From a checkpoint of a small masked image model.
Training: soap at rate 0.0031, 20000 steps, batches of 128.
Rows from block 7 of the encoder of a small masked image model, named by matrix and row number. Rows with one number belong to one neuron. Each number is 128 + 32 x the weight over its row's rms, rounded and kept within 0 to 255. All counts start at 0. Numbers have three digits each. After the name is the row's rms in percent of the matrix's.
After each neuron's rows are labels from the 100 images, of 14976, where the neuron reaches its highest value: "strongest on" is what is common among them. Only what is clearly more common there than usual is listed. The data: Sentinel-2 satellite tiles (TerraMesh).
# fc1: MLP up (encoder.blocks.7.mlp.fc1.weight, 384x192), inputs 96-191
# fc2: MLP down (encoder.blocks.7.mlp.fc2.weight, 192x384, transposed), outputs 96-191

fc1.90 095:165140149149128117104063139115128139132125101155070113098105129109114117146142139125111159156177118182136132125106138157111088134148151119122145103213107145115123140121063099136098128113139122119056144134132081156171179134072081081106095113092120154135148145178094135138064122090098134181
fc2.90 103:140028110131152162143095138097115114123106146073101111131106086171133140060139107077192129127163169122132091117175119107138138122140135112180116101114156132132164132139155168194048127199074140127110152131130125147125139098122117135097130148119153108065141089218179158193102158156116113146
strongest on: main land cover: water

fc1.132 114:146076152140115076140134114112137120105139145168138127129140148125118183138143082065106041129125124148185168092116135152138051140126148111123209093177111167077124206142106136097138139143139129118072120156171201090106147133121070195125151165138072095154157137103170098124117127062139099142
fc2.132 096:146161078130098208136112121056126089118104136090131140144106157093139096141173145099161134106105124113107132080110158077121093132143099140069110150159133089109077071157125168120083139109097120110197202116120100123168124169116154107119126058095164206101113129118179130185152154233153121136
strongest on: main land cover: water

fc1.338 070:178114097114098149138137142117123117132134135119101127165115122092148091144059138162116116159191166143178098155083178185096121158109160085130134144126171127122148113213088118142174110129150132140146193156139180149162133178133098061160135110131146136135161095157085144126076080122141119054
fc2.338 078:113159130135101060161067153142129154145149146135133155101050133159103137110154100092130134159092110130142197100111095123142152062161094171127086141136097093127168148094197152112110201125072153113075130127132109115093121180093236151064127168141173117102085165130168118154105117104095124135
strongest on: bare ground

fc1.354 096:110113125129137111097142138110192136226160095109121129104108135097144128105113067124127179139068091129179100129128167132142109115108089083110125141150129084125090198156177146118123135134108177147190117154098154102081167171092168146134103132096195121130125090125124143088133150082134159099
fc2.354 095:150179118156112078160122118084169092165142193095133174114146122150101118117063081075087154101155144142152131155148152116161088134117125084145178148123110194150121145199140158161118138093128135189103110174077148127098160107141208085174167068094112103126131084122153126140162181188062090078
strongest on: main land cover: water

fc1.112 113:093090137158075123077180138176107117118085066056134121155157104127092171086140128150093103111149157156083130140143059111050134145146131107162122091102099126129131143098137137090153075093139138155166087098170117095137159157165120188103113125109116113084087169111083082147204131142091126178
fc2.112 097:129151104137108115140126047159112099188130134118148167136102098073064107098143089107102169139199091129169078124126104145082111123101080107179148104044158126161146182093147176077128173110084083142118147150101114146110094068177100143114151114086088152077136126059118132162128178193161102120
strongest on: water; main land cover: trees; flooded vegetation

fc1.32 095:159131138123144146123110079159193157111160166126176158128129131123059090152153174101123193115141124138087129175118111152132161106074121102154120143164100091145161094092140171128134164110147070111124134176079109152063139152110170123175202100185167096168149146134193164114121177148113133143
fc2.32 086:124138148105137164139170136144097152135102122097152107152178108139119159191087118126134144136158161163098094131170155116156146114158157096123115103119187134121096112091206145156119153057112046107143134165147151123122124087135099128096066126112194096101146064105122098166035200137133133121
strongest on: clouds; main land cover: water

fc1.375 089:108146112172135108111173221102142117180140189109143111171122097106099123151136165134086064138075133080187104137193138123126119152124210115110139087127128123094182120128119079139097173110138177116113069163163076112132162108105127133120092089108068089126128143129178165095127111123146104085
fc2.375 091:142098125149144156114176097105113163102071120086150131171193033113139102131110151140150082060124094134147075145126097118105141216083183139131100185140071180150146091131102179102139122143141150063161158065106125150119133108099122139075121127083119130114173132080160172179100114171113165125
strongest on: main land cover: water

fc1.69 083:148088095112150118182094154099087122173179120107148082126114128077027161094157134098122171103112184083105132094135115155133141066139139165115112133149159078132167090126202153080119081173132175178100115114074079135122147120109097124118148148194137172071143141175151113103127136128128089090
fc2.69 088:123193153115152104107141072112167136128116119131163164112134107121134122139091108114079116142168111129122145157127146126085098143139160115168167084124168121136062087110151139161194180098121145089135126158166196149100154112155153121148128136128102169111103088092081162121136158158088150135
strongest on: bare ground

fc1.109 075:132073175123127118135119149149083160149125098137179140133158082105062170072140056100129204132185149104089088109095135135099095137134152133079154138091173110105111141126116114157162066157092188152132097150164176130142107104141107114125148114118158047147110139110125154132148123175168120107
fc2.109 092:103154112124119199107165147127083157106140144113192153110108098154167162172165175120142135104122133116133150100126158125120108144156061106120100123098139075162123144134216156152140115133145143069167194124075162141136164105119133099162101076106137102073120142172103078085116147109084088182
strongest on: main land cover: rangeland

fc1.101 124:136147050141107147138125100163123147129154086201067116143173167103102150178139149113085143159119113140085109143124099106139108113092126121109120147137156143144105105154081158108153120117098107129127093096175165114092102135115177095149145093186136153086128198137134114136096146131177150118
fc2.101 098:152117190059164105093108071107154134107134138071146124080150122118155120059111133131187123106154158107175164107096138137110113160123156148156127106182147137111154139125158143151098132106156149111123141142070109184129157100128081101136098152072129115137141074089119159144141093133048081130
strongest on: main land cover: water

fc1.151 117:073116117132124139128123205101136116131115148170136114102099122141139081137161163116147146132101151126198142129103206136094083108142140080150152060132140103172144112054185092100136082129122032131114068109087173071109147131169161127079087093163058145152154194121133100191135104133138127154
fc2.151 108:163124065108150165120108127118182141154151130055129076131124098138153144099079108148201085141179160108157167127095149107113091069142173077135125158141121130154116089114096139149112140106118116125165118126091182105147138099164194166153153093108098134094094113098142161181098098140152141186
strongest on: crops; built area; main land cover: crops

fc1.38 093:140159091147148124166194092132155107064116097161178175096066196132117088111110085128069094194118145115160164099158165059147074093128083193193150121152125098159167165083170089147132191179148102073094099159130124089127144155149143132143132169147129140118125136162128112156152150154099106062
fc2.38 099:069156125082127129132096148064095101146160163141095134131117130146074217176139194165142161111129113125158105132127149183106164098173107104109089123107189144086160095142154181097104098180086145218158151145156155077152105129189153098085093084135158125093152115129106116125135099134094149133
strongest on: water; main land cover: water

fc1.158 087:086095102137072146095138114161150148158183139111098115148117147073117169124101129149144104129129184182091143151169123115123149156093136126182152129102145092138123150135059118126158117140113098068166085175166154059138140116090086150124105084135117180114108182113059168177150115101129129191
fc2.158 094:089103127124095120115144130138136156139146085112131180214064108113103123144055118167157114114135163178189159113104141176067139147132121180107132116130173076041112127116143100144177130123104138130144115100137141092171181133067113146159155158127127139163155156121121082132161111183109146150
strongest on: water; flooded vegetation

fc1.353 119:062161137133114125136061194168164149130145122132172122116110137175111130155167118134078145124130184174138122160140182073112134092097138113172156140145227141039105170160117099134090102108109065103066135144096152125137104127150125116125133131145109127130116159133126104175167129089123117090
fc2.353 094:093084090194117139138152159128158103162112163152123105126106167148080135100164114117175117176118174171159103181096150149111099129098035116204127113131155161164140111111146077078107121168138103149102112126137172103172127138183163117094126128123139164122202114121157129131069183068142152111
strongest on: crops; main land cover: crops

fc1.366 099:109162152102143137135162160143126158116080151155155079091085128138200117131106159170100078170108116130115090150112115060153163116134126139069081179102159117113097126107120103107106118147174151085067099122133131174141143146096163084091116097133155096136125090144094081145082122146137065127
fc2.366 100:096142089150112161140121107129130091129099087139085173101077129162110137112144078096100085125123118087108158120144190132128232175172125154071134099168148094156142134112076159123114113131092121109129102123118084148161137121136168115216103127101088180122113170140157115125163138115133138144
strongest on: clouds; trees; main land cover: trees

fc1.15 094:117132124157156081071158125145226083178116202141173127128105121111193130130135184155133161154184099084142113159103099126116162106097111145142147119099129114089127149146084085114066151158152146111191057107099111210095157168104177120088148159172180078075081101108200109136089170163127064136
fc2.15 093:117149111145132164111112140146166077186139195159131124114177158097159080097116149139122131078188125076111141118077102131095191151135111121133097069108123054084145170156095115115142091123113138171131141143183168134082136138183126197117160134136190131094097093149108070117123079157118149156
strongest on: clouds; main land cover: trees; main land cover: water

fc1.125 114:142119049110159098111096186135062110124150143129091086142139128120100172066155135115155158117135135116126097178182132093142086149130069050143163101223120152173125152202079115174127101148123141147071111146132131133173136113088096105162127136107109149065192134144089109124100140139130136153
fc2.125 115:122133143172110173160152147136154147134119144120156188136076087156163069178106129069112073134094071166134143054124111120109126118170150165090079157074165123073130160090178159099125210121119105134132142143093100152105166139169141189059139071095126114176129131140168171103145121117135135119
strongest on: main land cover: crops

fc1.325 081:191146125176081117138196119120151163142105080152143123154137179127120088121118119081051180161144159195099057143097131107132136105101063116160136135145084097122148148131151137110152084135148143144072152156106156107138128053118071162122135169136139182156095109079144155175139121104133063131
fc2.325 085:109179130122120152120141090085158133155121144100109062152069075104066129095156157095098169128167146094145188149121073046104134153120172158164069132141101152164093126099184138100164141142122095111075176095125169153112133149125127131107138125090109100132165114151103128188078142107056144082
strongest on: trees; crops; built area; main land cover: crops

fc1.162 095:109119163096089162153137105100121133088106169088140138126169165091118135114114102097085119119108110088158119084066138184161140044081113150138137114155118117113134152086149185153179112147155142109127171131109135106169107066099154087146137146165128139199199160110152117151128098125142107155
fc2.162 085:129067164126054108184203083136106158155092128143143136145150127141105149126083140138143149126109168104133103177126095148125133074114091193144142121110100172113107110083132142067070195153104118102121084113077147079147105136148118153075118122124150148027108127219097118131154145149063196130
strongest on: snow or ice; main land cover: snow or ice

fc1.342 108:122125153135136079109142135106119107139166093135180154099121178115132165157110137165160191127146146075172119167115162152079189126090106189138151124095173133120117131132149102079067157123157107128133161060061144141045136133156145179090105165135179116135125166092132189181180150110149119119
fc2.342 103:168121141137148149143179092150125115121157112156186123222113025110152113168025134152112027100091164087163116113176178127151124141142144126113105113104190112133138135122170163123172194130154161153105064112115078130117135150180102151136122081100107156100128070145147170144125116097132181110
strongest on: main land cover: crops

fc1.292 123:123161092175073153104076118170141158113130101153129143134130162142108153062181121145144123085157137099102182157126203143147149193111139132153126103121135098175107126095089145114081125128091147123147174115156097175190094162139167120151103129143177128089126203067094103193151121130180095158
fc2.292 116:109114187089194112133111169101077126129136115122134133152127150090088071143105180083114142146151116168149086087123137104103106121169134149066147196134123147090131115107124116171196122101195095083177154130141134121084193085117076122093164159130102132117150055154102135149126181101071088056
strongest on: main land cover: rangeland

fc1.94 098:125140130118090107121116121171099118076174117187129103126149137113211140128163134121121118106157122161080173145123126123162094169127142129099128129104143172134096141112125119099179152125101138117186157123091099124127115156084070143122147048146101197129096114135184151191074130166153143053
fc2.94 096:090167134151085098090140137064123089162123159148133167119188129149133149118156143119114133079092110150148093113129089166133100174135165163158121123189134062117168105178125143130085176132110106155100131150140096161089045136144165116070123095175150139120098139130122114048144085142089178167
strongest on: snow or ice

fc1.271 086:110147175154118112139135113148097165112109131101159153107126134092142114157114142130148128136136172107118102139128163080110073134109180138145120097122187166164100143131067068139117129093109077140084141186100134103140177135157100174183119132105120107138142167166122147085195136137144156195
fc2.271 087:116060124212128161090120126133133170136167110080142143112122161100125215130125185158152166105114184079119148194149157167104155103151144152191142103102108125142140143114091155139152146123128090092099111172072115165158118094157150145144144119122057144107119130126088120116140089198136151125
strongest on: crops; built area; main land cover: crops

fc1.301 092:158161126102121123109152158124167152149154115102157173071185151163178076142064151104166134143146098107143134127110102154110117095160164182147057120164127150103160178119068088106059153133157104117141113175095136114169127109130152128117145141076126130163096137161154152093096060146109147099
fc2.301 097:116103151134124218181126168170122129075121117093145058135107154116164182141103113211183122159148134065088145126109125168121127117096100088151177143100128134141137135118148218148190143151145135140173143173069125085155150102131100113106109140128125150129167144123066165132134099123210146159
strongest on: trees; clouds; main land cover: trees

fc1.30 109:135119128111146149103161122125119078055161133123109161113180149208068199130157107123109119094128198075157128070122081115125158130141090123109070105118134103141130176127090126101108076076073084122081153096117134115155097147125147099098124149147151139064143163108182120178112155130162103092
fc2.30 102:150090151154085120107150149136179119102094108147105088113154123080131074151139179142154138070134128142123137089143065175123183086149144092118158147133103165136156133127127064103118139120170121121118166155111106205133082107101112158153156044167136123189104097136127149124077145136172126144
strongest on: crops; main land cover: crops

fc1.332 106:154068163146077148098120141112171124153066089167139136080128118130116082101163156143096170139111046117093114149123096120174106136085136070097125179128117134138117104130060116127115129153175132133118066130069089093117103169090147168121143139154152144125158128174108150087156067077148123149
fc2.332 095:142144172099097129108151117081138160126153129102122098081094115165171139098134154132154137111160118121112140178105122162136142140149176122196148108156096171107167108132158105109040106148129165109108110126123153070084092146089033122133085142188097115089134135101101140089113148072085111192
strongest on: clouds

fc1.270 132:167144110158117120066192136182143170125127070070160115141102161123136152158133154128152185128137115082137108086149121147108138098124109118169099123126113139118069140190092154163093076113118052098161151149128095171153176159107098085128136138164155099168112122114093108132125081139144064170
fc2.270 105:139085026127215145085160105180140105155111154114101107148116152092128152144134167097123163096104144156165104106117084157111115161208142154162107104165191124094121151146126162145099145095117088182128129113052125128092142152124047121104130111129172077165133115058147158109121120101125123159
strongest on: water; main land cover: water; flooded vegetation

fc1.104 122:084155118143110128101096163160157126175127123163164139105072124101140120104158139197127117107161152104148141132158168060075145068136184092171143070108164148115086134129163102086097125087135121090081100155094147086106152170124146144065120081116134133120148203168087126170140140105129122116
fc2.104 107:150139081100142131133116120104175124125095074138131138123091095176140115146131164166162144104152133121154118195161117100164148080109182123141138125122137160154114076104206148146078154162133109110184084163119134090139129164143119108073168086126118131131127228141105126131166099102148147077
strongest on: built area; crops; main land cover: crops

fc1.359 084:116083134104150062126116119109089119120161099097139121076106125104121184068135143094158151147143098145163080133109158201152174145079085113085109129109172144146101181108190138122120138122123137116103203159121133103120132104110133162165158137176075068139107091080159040098073134150162107068
fc2.359 144:103178075144114224126150128173150096147102159103103144159148136128120098164099110160097129090128152089116174125136083090105094148187136124161141061161086092135149061163095164100140127151163114144169072136134125141144126180157127099086114096094153184120131126190123195152150115106117137196
strongest on: main land cover: crops

fc1.346 072:133116080172090098128162127144152160115094110111176205095083118096130038112153151183132138180131144124162094102111087143132166132086143148104193141128158128133106176110086184130166145146145125107108080122096137171151129105094171150149113147133113138119122119131136079145069126161179173079
fc2.346 078:100158101139104143121111163096098103142125134182079160104153133155127090109145106129170097123139101089149122131150139144157139129136143134142065118127079113161117089149148068092149131177103081083140080179106128111137151135062103128110170086106129121123146159146094179163179180138081125125
strongest on: water; main land cover: water

fc1.5 093:116109195144092114138132163088129104140090161121147079100108087133180154109135135124125113131117179089167148093135167107118120136119104078065154123117134182150101114128162128143086174117121102101126090112097137140103138154126072131053089174133102137201161104099095213125100119096161071121
fc2.5 103:145123106078131112136152115133132120140134145130138120101164154138103103080144123126157148134149124109129126098093086160161143177163157136167129103106138111059126115167097101135158115128080144125152104114160116062154117083139102081149110114156129137108123106149072123100118123123074152078
strongest on: main land cover: snow or ice

fc1.274 083:133068131129154170124147150141222123095139134170116109078105153135145085123130115139153102153111109089050113090126205105132130145151118171168086117193105072141126119155198131101125177110114137128122101130144058089176148086074140098079090165134085095117152135153157146122181136125122098144
fc2.274 098:073076146128154101111170133077051116116112146090123150149109116152163108191059161155105064120124158093139115140026148213122168013136142201150131158130109179078190102121122166114162115156127130147116133098148128102187114113110151139094102140103083092060130115166113113174129142125134150136
strongest on: main land cover: snow or ice

fc1.326 086:108151109101090150105115153126090146085129163124145129098113125103114114101150167174090134076105121085175153150166175157122165128049192129100113093091119177133165163148131088111141136153185115121158113129158161123131108132136041133198141118111099131148045154185092136104075151104100136128
fc2.326 090:122139149090128105115107113105110064133165163124168169145109140148064177087099120158125147117148119133152095122117095140163163092133124124053157156182067107130107123139186170088096133139179072118130151125073157140067158188135135083114172131054134146096111078115183151175182162134148134149
strongest on: bare ground

fc1.367 103:127125169126120183151137111172093154081109169153145162178126113080152123177157106150104165106109166105147154187164134124178127100136166176112085129119145084109119145141168127143162124132100073128095111095187161140084171080135135131193118111123196077178083123134095144074148084130194125117
fc2.367 102:113149126104061083151152149133152051151158199131122112144164123120142049100163097106151076122186125063145083154112134107157065108116128179150158144129131095153162141124134089113144108163176167096165123116129152205063112135113120142102158170070094130168111140125181177131066153069175106129
strongest on: crops; main land cover: crops; flooded vegetation

fc1.148 091:115141113103156141090185076136130135144150177125106165131071173136140114154169175180150176126162158100121137105161125105141107078133164129074093062139077160113077230113162134094134057108113213123112159144180098125175188079122132169095143133128133133137083101185087126129156160150149136165
fc2.148 095:120142115117142129120184141123167172165129120096139200143097073107116114103165104130155133094150157161126083130159106132134091123122198127138123166122152144128090223160183156197170092101095107102088180167158118101159098147125128094056128126123132122134158092141152075149141134145122118126
strongest on: main land cover: water

fc1.164 110:102144132130046074215164085122051127129182107137110122121106140150102110119122081125144150140200174192172160061138126136143119179158101071087142128140096129130103092142112134124156114107123147142181126131163102165166103135101171112129150110133157077105133086051112115149172183079080121144
fc2.164 105:189121063159110207134136100136160162122104118067137135105095139172135168143094147119173093109159109109079166129096091081148145079107163105112156170107116142170093175093111192155154147179096119126128152129111128072163099184135124121147139181024142148152145124129158149078121136164183153081
strongest on: main land cover: rangeland; main land cover: snow or ice

fc1.14 086:126164044117124109185030169172143125194161110114121102144168126095114114184173091117133101116146150099140046163101095111201114113111108145126073124093137113097114110100169162112065119158071145133111121119106102155175098144138138131125131130115109126115097127120157171078106069073070126124
fc2.14 093:150136163120139094116156142139187126186139132140100130092117137080103106110040091111089142081173150082209128142148095151134132063087187121131182121134156141158148154152128090112141103072177106080064148146168099091128141168110176111122149130126148140207150101151101119208099140142151125106
strongest on: bare ground

fc1.262 095:177144088096143168064104136152172139104142155164120084129096177184105083149158194087121177143131179135145116133191099102115141111142123126138129164157154092156098138178107098149122138170142171171072129096043092121118163135138133124099115128094115130073090107132119127133100133075098044071
fc2.262 100:137136139146145129062151090089120183187100166077133147141166109172136103135128165087135105099113130165185126142136149122164122157105108127141129092102108146126142159105099222093126064179104141114113181157107174121104113146183158080085102126123111116165114121134129113159099175116149120112
strongest on: water; flooded vegetation

fc1.265 111:093090119176134105140117109179118102148096123117100137109100178193094163201142132174111096139142178155123190158145110158112127164135150125180133169097117082071147174164174075151083168110143206093122105126120120078133154150107085168135179168134027098148152115143123133175179081081105152155
fc2.265 120:202097115185099165074100129089087127132199190156126141163131148097145128079144142068079114053159179131100153178079083114090088129108189166090106144189097106150136114174075174136071117131147176142130191127139123135062142133119164112173173142108099144152115114124124137152119106101117081146
strongest on: main land cover: snow or ice

fc1.339 084:111124198167120110155144195146160156080159119135138111077132147181132110161127090136136117135114127166092106124097159175140058041103102110122119157130153145101097135096091125142126165162081142112151155125103139125098198076054154168175115161098138134135111143138186116071157172176166199164
fc2.339 091:097158151121121060195109134104118108141096108122156142150112079144106127114081095148087095149158160177140087122144132116160079082181135159136144158136087169149109129201152141108139157130109121114085070140120131028138186151089179166109113117191141134122141083187112163172151159088154137087
strongest on: main land cover: crops

fc1.114 145:161094079127180143141118131147125162123110160077163151153123072121145078124120179136094136154161091124132088177087115112143158061111109176145143122150116118107174142172095123104105134110168066085087185091129109122135143108119174086114176085173105079106102054148164156215151145161070117081
fc2.114 125:163113079089155135142082043124153137126139146128126163129125083137048088084130182092103138098120094154165060093145100064136179118117096102184158096147106120152109131132152154116138170124168051118126155132127179156095210159141166137058104093140110138066072092118161206199115193152094139109
strongest on: clouds; main land cover: trees

fc1.321 077:141154084123119131148117163119103134066140155097099114160160125099130083092175125085127150139048146110063108118148111145160161147141138115078072141152124163168114113151173129109120152133165129076149118163140109110161102087118151122114190161146123124116144174139122197173135128183116115074
fc2.321 080:103073115169058145106105169140154155154080142105095099099178183072142117159136122117068116084196129070109122141096139112142083110085103088173109133129156170130174166142108127119161099068161161171165143151128123103103088151120093175086125183144150189160134128119165117157091082140106074146
strongest on: water; main land cover: water

fc1.380 093:129110074119131096137044143050068172171148101154094193139120123130144146124100170152138186132145081086203091148122120117122081168131113106118128115117132097112094110150143132084086121164144172104089158141117137144130081066129100151137119149121136124154184173196106112110114128105077136155
fc2.380 090:100136159139163091075118150138163110105106160140171105164126039114099144112171088125174105170176078173094164072104128120145154061153178134150163123116160129136107131090151147125192180111097132165133152155181071150204167138107166105070143114124065122086152073137135127174088128109160138092
strongest on: main land cover: water

fc1.381 120:211145066058107106126128113100102091155058162104150127162132178126109114204094154122103124101146100125152147119135142144128151134116142092117110120247168151132146150116142157159139144147119165109129106174097111075144144143099132112123106151110158105117125158165166091093132184145089120134
fc2.381 118:000128188190201213117105158165126155102144113146121101101112148107149150088148098176134127138126104111095098124116125096146149127116141130171187092001103131122163155156110131153183126133125087122083117077128108177059127150133077150138144125160074123143174123115142175163166084130157113176
strongest on: main land cover: water

fc1.74 099:123126118172052105122104141109150157133144132148075129153095174143116131044123121154092178145128116190149093115105117140108138128169154155069114190104146090156134163104129164159063057193068144121127162116080093119116143141164155128163119122099122171098153088167122146088174115083108126194
fc2.74 096:103133111114170114121174201130109153066157159147120128133165114146098165187057128168172076083101166138104102082152152138210099166113092182113153109178133170113130152122142131135177127081123114151163079149137107122108073135039149123138158141161145075138132164108136089093087133138110116134
strongest on: water; flooded vegetation

fc1.41 085:123151143191102124152099153131134106114104154150057127162132142146126084122110177068188119166163105148096132197149150154180140117137113152085113149146108122098109155136113080189172118113099198114128165113139151167165107121099098123134145116141207115129098108107044134173133130110170093118
fc2.41 092:107125178066089091098185115151120153148112070166145125132058116057094079118135160189106146069115165116112134092112108149116156087137132083104097153122132124169173055102145086115145119105148099099142097096117093186117045107113156145116113120127164130157129114151148106186124119163177170135
strongest on: main land cover: rangeland

fc1.75 091:138155186098086141149150122111153154145144084078140125166128159094121127065106141123114131132116068163125147113122201030094080189143074106053195109166127146081115134101105109102122115146140172172166109126121119089133143173180134097117081148139090113139187130125133151106096138144148107124
fc2.75 087:055151154142077115128151119136098150128100195119130110069178135159168128124079129125103140129147149220122175150147083130136095137108114118130109121145096173074110144120089151138143166148091077164115040169118144106107159138155180148123062072197132109136186162125156080075152082111094104110
strongest on: built area; crops; main land cover: crops

fc1.150 105:138097135131136078160137120121124136174131149125142118158195127112110090119172123149154080151153113204174185117142163132115131133139110085086161087176079131165102155123084137135158145175112209171145130165119157109194107125122109050131131137085126092124141083033131052111086160075172116148
fc2.150 111:089138160142136103090159149167127144109139050140087128124128152101110129136104104135092146070112172130115097143158097158124097120106174100162122147114133128094115082106202064118119174087147142193124077089098106154084085122151069177157140104184106150137104206138084167139177093089063207150
strongest on: snow or ice; main land cover: snow or ice

fc1.296 075:116156127147115069134203084090121118103131082095161183109121172181076092171180105113154063146168107074180114116195153147156118145124116147145126155113095148165117146193147091113127150130191092067148115112135134161120150173163106137110123210119138077136140089138076110117097160150175188107
fc2.296 082:157114116140129160187125193106104103157128128157151109152157164098167148122066124158160143120140159192124123117090107143109079097122078101182139091146139151130094112145138105166132121159095103142102101128139083110127126146120142127158053066133144178095149179153142118141180090139122103108
strongest on: water; bare ground; main land cover: water